A small image classifier, trained from scratch: 3M parameters.
Rows from expert 1 of block 7, named by matrix and row number. Rows with one number belong to one neuron. Each number is 500 + 40 x the weight over its row's rms, rounded and kept within 0 to 999. All counts start at 0. Numbers have three digits each. After the name is the row's rms in percent of the matrix's.
# up: expert up (model.blocks.7.mlp.up, 8x128x128), inputs 64-127
# down: expert down (model.blocks.7.mlp.down, 8x128x128, transposed), outputs 64-127
up.0 089:438512470562516479557514505505489507508547441463570462507423436598464524453521492488516561473524455502518536483539501486467450492455447467499408499516464556553509507528527526541495499505544497
up.1 094:537482441510438445422527545544538521552531602486487489493481479483442500525487524462586481487545444489485539444538580498392448530480544430515454481464483529475476441571453468462526483472476533
up.2 089:490506481426488515451463517559444563535451469461378514501492504472536556521455471498487499530533484523508458508497498514541539443551583480499443555477504514466509506459541482447449433482540554
up.3 078:478553452489511494491501546515424434493520521443423510589541523504452543472543505406448556450416531489478525538520539485504477519509491499530466562488499444492484479465495505442432432522506537
up.4 092:449520475494446435483447496593529529530544542550538514499503538468492433476456479489529502453416496519518495547575525496573549603508538426486561550540585508546563476525540473434540445502473472
up.5 105:470491412513492516507475494472487509475586469526505482418532508504497518503546489475500523488509462489551522471440590472490476455449502509520528440473505438514546502566480540514502538450406512
up.6 106:474487455487494413441493521376533496566556449556549522552467529494538486569487544528484493513463550472473465473528569478539482528468485533533470511504530432535471422437473424468549584485540456
up.7 098:515466473529548436443491469422485459519503393479519500480605551505485509508503540440550475507528548531434509430479417453550503540483457602465513475522466474546448502495501472484508543506539511
up.8 096:514418417540530418452444520436472453502470499438485508525565431471484457520558544471528519536505512546528487472521546502529528636421471469508447507543541541459506548514457487468543477442551482
up.9 082:524518517500464439510487523577453483502548564554559511562501471556446486552477468529502485437467594510505577549488495390569481538516447511461527492434508559488484446465491492559517486484515465
up.10 080:463544539513482534522486479481533522451515513481490516488470507517460480456470524448480550459530517522527537451443564417520488539518526528583460487443533499469458443555437478556495429468531513
up.11 095:471458496518518538498504495464447501569475542494506496507492411544462500553572582524472504489515588529435603521470503497499453535504504538447484447411481543497447441542509576473483581470553485
up.12 097:507521450426546506451495518452402477510466461543480505422502480535453476519533480502536548523508484505532509512495511455546560531600579513515514502589493512512489533498455493518516505491512481
up.13 119:511493532495440528450507532458500482432441531483562567461561476536471420506526463502469463476506518477538543469456527567566483461496463572418543472549524498526525538476445487492531421608463508
up.14 110:555476478501474474443566470516458489447432531439546507502551507574454491516467378473489464534456550586552572446518468586528508546535475538507488516542503543466533511474616471526499490510509512
up.15 086:540527472532487503523477510476486465511507466417512485497490513541480489505483520538588541409498501436539553484551545519462498509524436479486493438531452444555485501586416483394531514569465471
up.16 081:477541481539571524458526514454487464502554471512477547514559431484493562484570495465418510499510507514478519495458538468533461496582484522473487473456450489445537481532503546474506499456495614
up.17 081:446505507465589518578541486480479519533490512517429514512493501469548547547477441435458446544464580486525479441491503517530568493467471489426457462437465501540520478531484488484607519492454568
up.18 131:543498521466479491507452447543509459466501493578551556576505519497473486504439534542520494515522482504422483542544530503478555433408467487406510478450516496538462505542479562529376489428508514
up.19 074:477530461562466488524532552501560511478466501438463481546521474505447505504532559527508507464556484499513471439536622520496557519566477495594476516482472540541530504519505448528532495478536530
up.20 080:505539475505543552496546546486461440567448559591491466509566485506487502523453469556486461503514528482550536550476482610512447504483451550456451505483495495522460551512551472483515479511524502
up.21 103:437482460507528477467444513514533507489442524494532503484430502557510549513514554504544535542486478516496488472467430505531458462510506519510498538474480523507519508523527550447603574513495496
up.22 102:464513439449469463522485440512492500497518519498503525486514489521492556542535475479490549525477525504436533427555520477452601490442440537453467459527451490486505488454516539481469432426498577
up.23 088:518487494499505470469604497452523497556475566453509494450519527518509480446505470492525470455459522563556474432532502481487493550522524459506550468520444541567424469545481534507481436471515547
up.24 073:493461531532517515421470505443533463529496495509496471470549543530513536499554505441416461509494529467537486466467474505493480487536488517505448586529480558447465552458371499468573494513505499
up.25 115:522416493487499516451505451511532601433494500507578542526440448527533556477516502517519453448503527463528488522433482514584552515501545532472425480438579461511493513508438565515511484386576495
up.26 084:422494439505489470511473527508463474525513539429519459455555495513447572480526558550483504504468476460508484483478468565568514580575500470541554549507433516524428515485497523522480464575506559
up.27 126:538493537442504459561422456561514454502537502505565523503438527474461478470496511573467553543416470476509472473514441554494516428516591483470536490472467521501458420472535521484554473552535492
up.28 119:511546468547513515461471471565410516496453541535442558539490437437445520486499551493502640557559402525476523531457486501537506476581500543495528509570485460481446527532546517484491425527469493
up.29 091:499574508439563628556520448528419475556544532452508499525511420575419517500473454523517501501486496534522504506460490466509508469535494527460471514543486506485510553507407481503466448482436495
up.30 080:494485471484555498406483504501523507457399419455512464452548469471495576566431478470502525529483576506481511540548434488458516467475478538579480541490506469519459506526479554449574512560552533
up.31 127:432463420550420511558484498587477492448540546468485478458541506509481418484505520486451421483511596508568467529514464534521519518472467547513479486471510592448515477537563494512464458434467465
up.32 094:493472550514490508562488553497482405612505538454492467491496528451491471507506490504437440534498470541542497545545498496552444545418512522444538509449545426487439545474499437458547583478424463
up.33 117:462557513454436491473480495506564541414467462481527442407535466513511469493493492561523399482528499515545498478484465541486546404473401498527462482473536457502534542547469522540438400416535522
up.34 088:414526462531503489538501478478499495533479411480497523480522543473521475500541511540483541489498542480480472443448479541480482474576502528545460549465491509587568566517479430450534498510473522
up.35 091:556522468459524480472443530579525538544464522482520516404467468494507523478500487545508485489513498558536590467456515459493562482557471510472502489457517544500480516404489481521506405532503512
up.36 087:532507541475512513495518469506519558434557483480542515498494523491477473439475483488519490474499471492440459499528527500449478531547453504497492500498479523620475464498468485534479514515488623
up.37 109:518592501485493526518461453490469527470446532465488517520589484522451516547404506507535562492527477526442567577504489485545477451487492525461474513482450494516510528595492521566445466459458443
up.38 105:524464453462489455510529478472499484527439544532552507544442537519448493531546534413512574526452504495476545472475495495521559569516540529549418458497500535445474548484531463415511528561607445
up.39 102:506466519476467478419431490382473450434495462479448559497581524557488531474545501506471398478549491528412557492508552532514548494446465510476508528506453481527494452513476555512531503522510451
up.40 092:450530493511529529458433471507452510531472541443486522416506436533607433426518591426479497563472463501541516482538447519550554502464427463550534455534506498533583509503477512514468491541537473
up.41 094:483526497478520480489434429504468452526457415510518524507565522512507525500526484487473499552440586514485463542503550531555488581489520446493512561554484554528562504405505462506555515504485579
up.42 102:570529535434476412539516576531510516532548541523548537453505454486515443449550560470496454532525462536534530510477480462549497506575505501518492509476597494466571540487503471429579443563488467
up.43 088:502494468450563446480503510462392482516439489535487494459463493537525445502499478559486553528451502439480536509475529475453531554527485542522549489481514509514489517471470583451509488477481553
up.44 142:504565497536495476534453554555563428484421483536534547482489472479501428442492470511495508497479503572447567498497433561499540487483475516535521524472502474600428442484517432489524515492484484
up.45 092:552478448450430463461536518523540571501521459487488514517491496484471414527485520470571490461506544472472421500508526545483407546513469495540509519480493494469488559427428437492582521474503470
up.46 075:400436518458444495525534542466516483597523560429496473459525510525504459451520521509451506421532542467433461473539483497570549549518483523522472528452508539528539584432523507460466491436597539
up.47 105:469509414521505443520503462426488514517531538500453482527544489485481434504494552523506522497504511485555489538465542464510478543462489424536480451492555525507449442501477443588506526531498524
up.48 108:477545553480539460533526494502532447532520447437497508603489532505489448518484517513420447530548473507598465469470530541534535499488546525416486518526472476497527453511523516501531513434504559
up.49 086:461557604505553590489493478475511557527470516527474517392525492510450548488543432505515482473488573452448461543483427421477481390516475537524537507469506436476502517582531519544541483515457510
up.50 111:516548488519472468463488513465457445494492523528500529455480456528448515543499421441581499445528572457486455448504507457495456564421512502592467476422466507489531494477494513498531603491509572
up.51 101:496561545505484521483457426573452482577439590591516520522466523507528435493554511480520574542492444485439407450468517527433495473554517421508531552469480522526537484523533521475510500573531518
up.52 119:514472527497465533562573452472556476533593464514534523530471562497552533515538506450448459442538497567529501498505489408524533477530450592435556451471514521497492526515557491540499567496444453
up.53 101:512593507415568405493495479531469465500550536533473512520472558488485503479494438446482431584485534558466426484490504500468535470539524517489516494583548540543572519481444560454451491509486537
up.54 073:445520467499535481520589481449531501480494473495550496445466509469526466431514497480480486534463477531526547467511519529579511488472423526419507474471565465548477448528519500494512498483525511
up.55 098:537481521537496557559496496607476529520593514513486478474492587471478465397513541536539416555592509493473514464538506545455495461522538468507434508543516529425533459499505477493487451535497494
up.56 112:451529483563478545544422478591505492462542489521508487523506619494552506464503489567468454498585537431549416497516518500501481450460512443436527435556471530468509518467524488468446552485463464
up.57 085:466471452490564537481543496529509417513461540519497525554505503463510438486511444480445488496537511450498592446511445509454507480495422514495511502488508529541485458521466565456549442477501533
up.58 079:610483481436525512480469487515494563465448503512444454533527543563477488461401529482484469512466479536469464507523530563516539490506445462503568466455442513489507572505575542441505473454566533
up.59 092:526469499410486486465473523455434512530490455380544532491496522520466512506544514424486528470489412556548498554499540515475496476523529501427503514463469529495432570480464516457521576486501546
up.60 102:499528499424599537435522479491431467491516499480519550499497507529494578475505511435428457542482462530415444519574583591474609450539448480472505505506508470531560519566542591467467525526511514
up.61 104:478511505440482496482458441512499474498584477487594538492520475474457561565517518548457515504538571533405476537483420461444520584504545488460505416567443521502465467489480443464480478478523500
up.62 128:471435546483493466534479527499453419490450475514532483466441518519417455537500480480458515547533547532475539483490477495503515520487403545479515453464545463516485563486411437545509504510496449
up.63 125:479486474392499443501522552432540494552460511512531528493512515553536594566515481492521464466577466472439452553464481474473502481524503569481514413464478459428448474511441516451526512548527424
up.64 132:470413468557497502446468511513487454433567509505468494486490453476415558542566484460530506565484474489446516428569482457488477490488467505486436466494478547465481515533479603500495482492461458
up.65 077:472504447498532632404534499525505495546543513460435519501517442478505532523493469489556448513475503532399541492487450497582535504533489537534491578452470478596508503493476457575561418493528535
up.66 106:445542505499499471522557489467468518529503445449499519532457521456496525521560545551398506474494529518529508459469517457486516513506498444500486475569485522456415519515489465560538497441522450
up.67 129:478488497529511452522522466511513477458527484571505588447545510507500431552437507421465543529500536548453567509513443542517495434459521433510491500467488495464481466501483441512449578545481435
up.68 088:455497472529467479502439518527486471504560521508574444536481430505478555457509478485522539529472514432506471479467513507551506565532508495551525485506489486446498554544478575437477525511500454
up.69 102:492521536544507570485485487423457486513529451458468533462524490512432468514590532543491493471430480528509509519507507423545479491583462522478535519446516537568472493531470524472456513493423453
up.70 119:469540472481462520489462455515557479513563545556454473461495513455479532492563560451484499499494463487528479515444548510476470506499554443475446511429542538441531467578454518495493628530514522
up.71 092:473507521469500596472522447620491479450462508490426501513537503456473454516447479477526412524451502543476523531513500495614531527520530541467497534494476501488514481545526496473529399494527486
up.72 102:431432509481491503470510478444545487488536473513529486508511575467487487503478510547496471490569511440497511501432543508570476536440539457519511521505432538508530483553502501478560514544528532
up.73 106:537584537518530467474567511477444464510486524601509579505497445485449485539501484520489575481484482477542475438475522507488522540604499477507503487485497510521460509509453428556452447490461452
up.74 095:524520488500440503382526511547459501511557534499510477451467482453450397557490531460467464532498558519620536461548398501477540509519479454599517525513500546489456492513478445512479558456510530
up.75 106:482500533535476560524488525528453523501490521399499522542530466462489580500513469508424562437466523442508510517565481515433432503524474491534396489517526566520516478503538532505465491486484412
up.76 114:423480530525502527499543443458534405520508424426544478502429517482499565479465574469582477422495470553473442468452529538450554503544505501520476518505479508513528569539421589487514525468516438
up.77 087:536470510424467455472517510499474463455565579546547527472510447472443461502505482446516529476505531492503493550488534486570467546526512534491511474550535513586449482469500475547497483495460563
up.78 092:478470517490502457473480492574556461514536432494491522491464480517453531547493545461527448526476515539445491562447483522394521522573481531535441532374510466539454453433480558482485533512545469
up.79 098:461586455462533503541487481541501541521548473430529510544498552502500479472550595512482474474523511505483470459479506546448420544531495487534495478561413495501534521508491524430542477435524569
up.80 082:464535470575482569542512546524523475503554514442427529505498515453503467469533515503537432463446532493493563503459512535565478528510532526499508559534471477485505562556421462556552449529526519
up.81 099:531572491527527513537515450593544506425495457544514539464494524525502495405495583475522533444521497448495511452550500523614443528531537512449451522580488518506457505548454551484476451512511534
up.82 113:539593474489481513490484466432528532452510529477447491543490539425498435519513474485559547484520499552494548496451457506532460469484483466499462454490530490534551542466407527567430459436403510
up.83 093:502512476461570530504498490441514474495501568483470492537458486542543524523478485420477539528497537518441498517429443540503460521499517438549536511493490579468407487562477546473434521502484529
up.84 093:485516514558547515474443524534511484530556480534431447584561512493513588519478564449437467518579531502497533487472609562469449495518475510556477520515476466498436462574420496588525505574536459
up.85 094:543461508495465529474532495534524415491494479525479506514564476503460509495572559460488549505446489439503469444542589484544522521532545474591504499504499509518426421421466453512538427510492518
up.86 093:500444566431429470545512476528492460500518572516473496468539522461509501485572478511474471503565484554521468425470512468565512562489486537500453521562445501547493548494465515551472469482439526
up.87 086:461516435459546512515428495415494527447514601508543456495522547548491544515514496458483546523479537544483532507539545472462483468477504499510490523474421489508533514495534507499511536443413509
up.88 104:559491507495501550504509479451484504489516470485521473487501509531453481537442461506501510505442422571537502579530575466566454495432448532499474488468516411492509474547469474562471426404524531
up.89 095:513492547496467473448519461486476487458573472508557507474517449509597451421524501467506484532439520447514583509436485522500476492501523535562482501542502586535441485464477449434532575491504485
up.90 070:491530508483513476504509583481492456527533439492526482551490514499477460487495563559488528499497521480483504500451557490561485480536490461521466415547504511583539542494412466408515524460552440
up.91 110:469588448554590467505429482470553425504522470523515558385527461557488524537541496548557541496491514486549506487456533463581498515520464482442551522467496525485493486500519509489433438520523561
up.92 123:465535485496534452490516457512503475554571475474579456466509449453500473503447555495554515444549522411551481493522573496504485509528506501506487480526473438551510521603448465486481546536558449
up.93 110:557438593512537511507476505490507476478561518574551505478536546501478502494505490534417464545491439498585458503537540497492490438417534560495481478565514493460487462472444500543477478459447459
up.94 118:457498513438486550532521541483589494508489532514491489502526537494446535553519470534491486468442523488511497479484490419495550534473544524489470556489458455469438470432476436395449538452548523
up.95 084:524494427460432485505612498511495536449515519518479481413468469481509549468487480448498502485483520501443565472466555420569483458540533474502565473510487448524467563591516471570510480506476555
up.96 076:495447458505466473515567493518538484443469491450449525491526485566487559505564459517472550467513505481483512469478517539478554525491505481429512462470515519532479512442565558370492481508547538
up.97 099:544520535541480510493497567632521483454468463547507610510478438545565473436537548538500501514486501466557455544507427564533477499523506484499483554457410502497502512482466497503513508512459514
down.0 096:490477524471505491497463462507561494423443464502444526467458532518528556537532531544488499569427487461546484487490496465550490529562489445474473460528511499530434532487565408427478500506459513
down.1 095:461498518473498589469519446462567509448514496552492473518535476505535557450542509465479497505530490484534480491464482506487498496524418511500518531514502558518509537502550592522527460414542482
down.2 087:538472435475532458499454541490456437579472480509437508482534459491479480481544439589475487529499539564505578450471487503449500523441499446459531428527474525467463443492494581523577514557508454
down.3 082:487474549539482535516497431455459570547547517526527505542498554590506497379475513529544520499490439490532493520488508563515453520472493420469529438550422409383455527496546460509460525506457454
down.4 103:517511512510475538389541508502448571514455527519602523440562473444482456544407483447510470569515576424558504468495553458466567500498473513501518469582512486497539512505459472503544494547541481
down.5 090:453461455462522486540417522485527500427373438454482583505476495578464521485503521523504451474563512483470484490545499497521515527521594487472551538599527446529469507464477549485434504557503499
down.6 105:464500491445474465465542461465576467461487561486552468487486483489478487468520482467484507478558462476574507514547538487480474505541501532440514529486525529542484506556487514505471553552488482
down.7 096:569469487538540458530410530499543577469489509480530496576493491515484490512478429510491559489519498481563445544466517535519448478456491536546492495422446512440565501517503523558527493478591533
down.8 101:478508496527453558493543544516436572500556494495544521529572503520473455513542470583506538486474455502545512534517511463453467480477509522578528499523496428475528541504490531475508546528498550
down.9 075:515521475532537369497544469491533510435447518490626468454576424479516513547554470451490548465510521530431531522451510540507583448536472474491533513463457537551513522511506481490540487503518423
down.10 082:572522521542468459488556513496502418476490460501562451564434471494405558471516427477460542542472489502394463511554450494509513451502511513467537447473552511445532476479442522531543453451543494
down.11 085:405517446502489475462522475488487539425480504443537468481522513505554512497575533549450427554432399422499482487468482584522529445481537526512468514503548491433524536457505550570491502528528504
down.12 093:409552526489507521479417498498522477513445491447452423494509493497503473445417427526517560493552491507443441506522476558540510512448466469514529429472480457547516476518487582494540559504487474
down.13 101:501498480453550487494545474457503459500534484469520536493540553549495446512523507431509532486466516503584521475461485479495532516511570541537467483437507518533437494474474579540569435483583562
down.14 105:509469548474486516490473513416470472514501484478520591469460537483493481475515516485411512465480554451538511507446507524453491481504458479513506497425521485565467506462428442388514482469524563
down.15 085:512541445462525512479510448490567533483476449484466480458531618529568524455485443446486545530437473495485517526526439455542419534504502481505520484561442503497519513497606494487538447481450525
down.16 079:535473485461456541494470555503509460467467468517432541515489454479454472592498460475498523476461488423509525544429523424534454503494504542525554464548459429479508527498447478532509508549502488
down.17 093:494514467546472543484513537465558457563459443527555530467470568559547424513536513530482492509473464459495509483540552464498544429563476453512522556540447554410474512511533546595541492493441557
down.18 114:485477515468519488560583528511484476505424492479393467463453504471521480447525443493534521527563474519564507454528463506528478540522571390498481544508419497468448446409479459463524521507530415
down.19 081:581474506498515517426472453545461485536470510499498525501531471438550504507509559574485430528484502499557469542505396482465465494609527440468458491470530486465525463520488471552463540556514515
down.20 075:518493491557484461531462504483510448514456464522527379552510559508556517496551427506482470527487503543457458472572510512498556492522496465501467529463506577544515522497477545447506543492509516
down.21 100:509508596504481467437508476531529505557519434444501562521530480508522499526539468512510458603499465445513471498485454559557493471533520494537514471490511480580498513520558496476492546436550514
down.22 101:513428530483456531523486456502472522516459450517512519530466450490548492483525528528460511458508510546459534463545494477567493483529625449562492444498518462426471554453512538419528529504574447
down.23 091:532500461563468500490510539501527572492472479418463456460532481541444507612507515454515527464496498503494490528533419484566482442529508494456509521591520479412531533566473516455554510434491478
down.24 091:476472544530550419457422545406546459527506493514478550498508452533530563535543455493493533467552522498487507445498601468544433427465476475572458465492434533493443499517456462518536562464504511
down.25 103:510528530540569521597599502517528478493415462546471551498509459492480503471540536536531449420473474471509455531473542508465524445467486518435517435507467510551456475467495507528446540502532470
down.26 080:522446452513498479535510440502398458485463511499503516515474366483563495502412529377544529546514490546517513524524563528456449443511495487501534458470507519478522488448473435507537487441463501
down.27 126:431498571485461465512552550487481521499517448481513471564508565495503531495469520467496466578553514463560501520449525466396541503498494499560516573489501538535528426533454509438515521518481439
down.28 131:484451503509475494523474570568513430482489504505488419560521517501476486464408415505515551570593466503506517528493501497521464464470449548515599501511473500516520570523421535560449460497562470
down.29 088:504495468592529423527442503503516510514549525486504585372509519492471428474476488557461526559565482510516602522488487489477484463484459504493529528467538470431494473496525454487490538499497511
down.30 072:566478446453479437494526524478547545481553523517549527544455554524464540545518565472500475487500565540459514553483462524563476521472420513514529465479463465533593511522515453510496494357507500
down.31 116:527510430532517443443538512549442527558568504489501550557573633470494453510539547500513551488505409496477540485589467494478577504507443497467463465510508512526546512483493448546455480541488501
down.32 093:500504426490427534465505399551483488487490582498472510497459525529540541551532429525485562443489548517473453553477517495430527481593528541445489512508499578446575546495467570569519513483454487
down.33 107:578434494541494497481555583500449498507475517470499584503542491437514503424530472491477497435442501476521553463493540540496480484523593462489512489445438508528462498411515452520484530505497434
down.34 097:575514519448510490481525539478409414490494554519539545501475525557535528460451466489569437514469510505473512501496500510519538540495462519521470489462544413433507465534511540501475545557439480
down.35 098:531433518517471465594545515545481540530464494530455597517551489521461498512471506517519511510391536427508500515550508470534479541457451536481544485487498497512525587527503521590457546405529518
down.36 088:567490525516522436493505458463487542397463510507483459538435526475475527510450551532492451471452564549495538560476567477542447509520529494551491539468469474481494519485565494447482511449454470
down.37 100:501437495470535523542450590504467475444528484554467487468509529478475477390466493489586513569525481534524515475530463471523535479456566493493449513532485416548572545432437495463519505476456506
down.38 104:513516496451493459505516496576535528444509418545514465494472504536546499520508490438527461506523330495511612524531485508474510510484373507549557502505537435535563515541500500517585508440563438
down.39 101:480462457455532455509517506528520511478489505552553477545515549447491512556524461425518486456450571511434457525405504457580487573532440500485452469512576525507498455500384539507523501504525539
down.40 086:457477460438494513559563478512528549520495557500531461502486542448408494492569535475436495536447520504498460506465556503530452453509523491531489538523510500509467481440521507516461549555444479
down.41 092:505494456569534475518549578532506614541479511463495489516450501584456495525530510535565431450481515499483453539520458509474499517507447508539512483502509485460472542546518546411532516532516520
down.42 096:461442390550529556547526480566528466570538550590462485525608516592467547504486503473485490499438477497521554499536545560502475520493476526466489475489494574466464463472507523469430505463485536
down.43 087:461432480534480555509416579491510461464521504489518460483523480468561550491522513499507509473505514503502505492470518488531462584536439479482466443474522546526470498503587531443520515590498467
down.44 126:551520513487534523567551510505495525540486530428413490556453460489488494524502575506507487591411466465508455504521505523468491532539579534493429485420445468496518540473562527469496510506414490
down.45 096:495506469479494474519479529510493528494511561555545497477570550504477498542461513443500463488556512476507478463480498501518473491520446547483499477408597443473502479572492499521447498436424577
down.46 071:513608448505506570497590486517544544524489489523466495466499479521410440513486498579510567434506433420466497483472538441537553523430477481505540497489497543451453528489493525492511372451473447
down.47 104:441485455535489554519508558537455500470517526483492464492414441491465491544480520525440499458505532500453417490451468535554484442514479505475477524483565548569438555545410533520458502551517536
down.48 107:554493466462530494386472466506439490480479422491527495520575534456532523442491472505519545514460557494506496486474512559534537433569522504483558543553533519445466501515547470441469477523504483
down.49 089:518525497562545479512499495512506496421472432516492438559532480539516476556492535523481444526447486544517446444516511469470516483448485554556495412485496503554564516548515556513472519516534502
down.50 107:523458541536582515504497521512551549463502512469554533467477472499463533514475463523490413548503479567448444536476409442549530409479442489468460489572492563525478438527513444517523496551543518
down.51 115:533543538583454513500501518558525526499537494501519411453511503447467500553469450501505544586497403498484543522531510485396571531486517508536526465571565527510423497480443464569478465502487436
down.52 114:451493467461497553536544536477540423504526505509414423544407540526488461468439505484478562506498528398467474507563528479521514527560523492517474498461510514519474495631556555510516501512512547
down.53 103:476511493482554549501466515451456510539470483543527539431534484526518487471547474489535530357465496549551481506514504523474496629494550418535514486421497516474408494570550470537476509448511459
down.54 088:504580447465567495523506497479482525504554527468495436501495490521474472553496540532537490546402483482490489504478511523517491483545598486480416567577497445542527516506481489471466470563427485
down.55 107:493575478477458515479499475511492499512397490507426504514514467513494533498519456483511526561510467556523544455533497508391540507514483489491502490510447488541523457440544512595452501501480481
down.56 117:470606502490580507520553492458487527533529525416458483550491417436507436484492515507476528496444480514496506489513510475499493543492557526562501560477463540476551541545527513585518445512478438
down.57 082:422484507525560514554515502483524472579458443519460443454461540550468561501493530555486437496540474505512470533462569534505446455494498457495437518436526527455533536548503554534528539530548502
down.58 092:527487391495559455570478534542509550581497484498560544460482466476492464521478455477486461573521500546467542518501482520480423491501454452469474487513528495463538466536549543505518464458517510
down.59 104:502517477489505513455504556456518465459505480514491555592507560466559568546470463585520411468477523517432450429478490462519562538483526418528504526468487499470542521514463512472479486468522488
down.60 107:526529535521471508520521504478599442506415447550500510470528566531566467403576460491513511472514499539542501505493493466482498523466558469506478501524422436510477508520501554516492501436497475
down.61 106:476501499501524435500515490474459477520480546459421478520469515538467480463564495479566492537497509459576509494540517466506465492445488537461446474474497519491577628549421473422522479458477415
down.62 118:554534441477472471492555467526453521502526559505568522453484529557579492496466471507485450562443500518519445420438452560421505577459513548431504554454469435487511413496496539500466537528488524
down.63 121:554532473495491534479532448482532499490473476493491483456496509415531481445541498502518515515444569533497498507469425509440502466445493452490483528470527552457536528490502491535564509423585519
down.64 127:520468539461530454471530508413495544457442527587497501468455480531546573522501511548487486543549520510475526536399423455510480478489542462559457507491533499521479419530532439528442524514531485
down.65 081:560473464463515499530578491513511505438508486479547563500507521473453481502510452527453517480564458491464556516554518538469450491448472490492549430508436468427512461457534479569408501455433480
down.66 123:531461473522545582505450519508472491497509551445464489516463475505510524598504524553481507526511524419509450563558430597500554440496454543494524576486526589426435573573504501465481502523535447
down.67 124:512490586465532505590460561466491501542458481492520499439422527500441517487481515531503482569541485433547468448469501554471497551481503481472514580444450535571553454479450490549495473550521493
down.68 102:525448503441517571483493459457479553501497462527457592530519484546511461559495474436495545466423437527517484476536441456554527573472521505450535517519512526575543512527521447593490431465404481
down.69 093:496468501497469490506491452505550533482410550465515499444584439491460447511486513453502507542565439456453474557505537472566502471525492576572470406435532457545488473531472455577508597513484506
down.70 121:400496548534555533593477503498483481528461477519502486528525527449524531462492480510483404466515488544528480392498473455546498507499570513480564471515494493524510529468534481532460455419516531
down.71 091:483517456538535455500527539464543497553457565558537486464567492514443471460536543442420470501446468510507538444525493474488505414481499494525482506474463563521558506481473481477475567572532501
down.72 098:533528519513557560496453483561506489544498445478520476466498523499483496467511472557530396437509573485494461428432543485534493445463475517430557424471518470471407473549531521556500516542560451
down.73 115:509428532584466490427439516505476543524464545579454445524511438534529501550423440557494583487550469457544536554502490568446546533507517481501471504513559490442439459618501501523538433468487468
down.74 094:496499494563455444456495441456442515499427528541543474463506458559527463511510598486517487506477494423514502516445518557542425447516419541498460468523453590502501526556550492546495519424463477
down.75 106:470506551558522370512506388455514487432513514503500509601494493525495556513479478499521544504536474441498526563462568501451475575440501474483555476457500484492488500533471497509519482530463512
down.76 107:493518485420561520499469547495499501547434496445471563437482536517485479527553538541545574441486531552471404491461481458474563608461514511470458452484487473449456458495513492510481472489531519
down.77 086:528521507475504456461569454428531568505491511530549542417562475549536513511503493510430553513493477471478520583573496483459511522480503514565497485474545589467506482475439538457571516454527536
down.78 093:543462448479506480470477485521508511485432511534552587500538519547562552497497526506543409519448480526531450540531478571541495582531490519551497390467517559471520511542456508532514501416514480
down.79 092:521538563587574521489483543439527480436501482459472440480523531542451520489483486534537483510502493465486485574515443397503524427500537554501530442558524534480565518527443527433524507486528447
down.80 084:532423474472505477595503515522475519548422557520461524590561528508464517479474441475468507449514481476507520511509461507566537407503540505506466533498435469520534523482511557489515547460531539
down.81 105:571489457467507461534498506460572521524446579513512435514539449490536460498442467535466462503558547586525501458512480466532504491494488471553493511501472472486540495452516483539541552457597464
down.82 102:464479493476552469558504524514469477497476450526457575478483468510484459462469518506510567523513477471559536477463490440459465502467574495532484542436428458468449481559521539395517525525469569
down.83 089:516490491524504549552449443587457507476461460507489426487541482476486496533492520444481388500524473480603501503475500518480523529464519495467523425461499487459560538529482489503524534547478432
down.84 096:434421402531525509496559521488516501483476446547480561520499556578487585501558517504506538472492486540402473548537391532504453454411446467454514530547505513513491463469503485527517527505499454
down.85 105:501473451540534501545469477474497516562474555497511515480596468498525542500535505537508456441552449506464489561526508503528467549485431472541515471452575556460459475511493485517517493500520562
down.86 102:400438498463473463389536462518485473467585520458425500466477469522502576496516468467430515474537524573470528568548526559382480518505500534533451499482535550488509544543496575463517475462506564
down.87 091:437467551486523477474495500436517526502458483585504585497475509485521516531551463505474421480518443541505534608531460478501480460553506476517373511478520544493529494526536520454518550546480575
down.88 106:539544480506522465461511535476489530438548483483478450461557545515532426459507457490529525470511471494513557457462518539442518438525528485529492459409489478540511534413498563460501514549494542
down.89 088:489440472496550521475483462472511554477480485527505529528484545537471528481485592500522574531531465512491497489545528453476490522488441580517493461500575516489509528477554484537561574463460497
down.90 075:499475422533539543486446530456488504450421509483495559547547450511513529507510482444521561409499468548491501483458522501495462533474589522506495495407393467471451459540487526579476541483483505
down.91 111:550479542464514503500478558475496505504534515402540498515618438453474493413477396496540528485489501442532426485506511529469621504475494528522473520557513422514532520463535451512463508477551476
down.92 120:523524401515520586460498468529536591409519492453516487532508521534477491466483515464552528485479540431544443494534431440519550513469409508500491520570529521522472518523489449563562498572508469
down.93 111:425503521407439497482501490515445562434501549472432463548433503521485497496529448540536555495575591581453583456477497541412469550499555479431492503486539558534507469525499518489481492550472518
down.94 117:534574478514478487466557481518503477466527448509579475474519468516473471467482439473493503433512465537502512521554527592493456527469468603470536500454487530484559501595468573520615490417489446
down.95 092:535475512491478507468525540557607517542495471540508500499465543488522525508524523472482444462397448452493500532544540515467473500474485520468478498514513471520538467515497444440481515426534559
down.96 091:508480475477500500512418459513395470478517464494448490459427507417557632589530557545478436572498462457450442569519444488499475445488475559558572486496566505463502535459481516556531491482514509
down.97 104:498506496495536460516494454472542538522488526445463458452494524464459440532529524561480448584553513481509456532508460514504494478461528551530447527479541515518554456466483503429480563462497565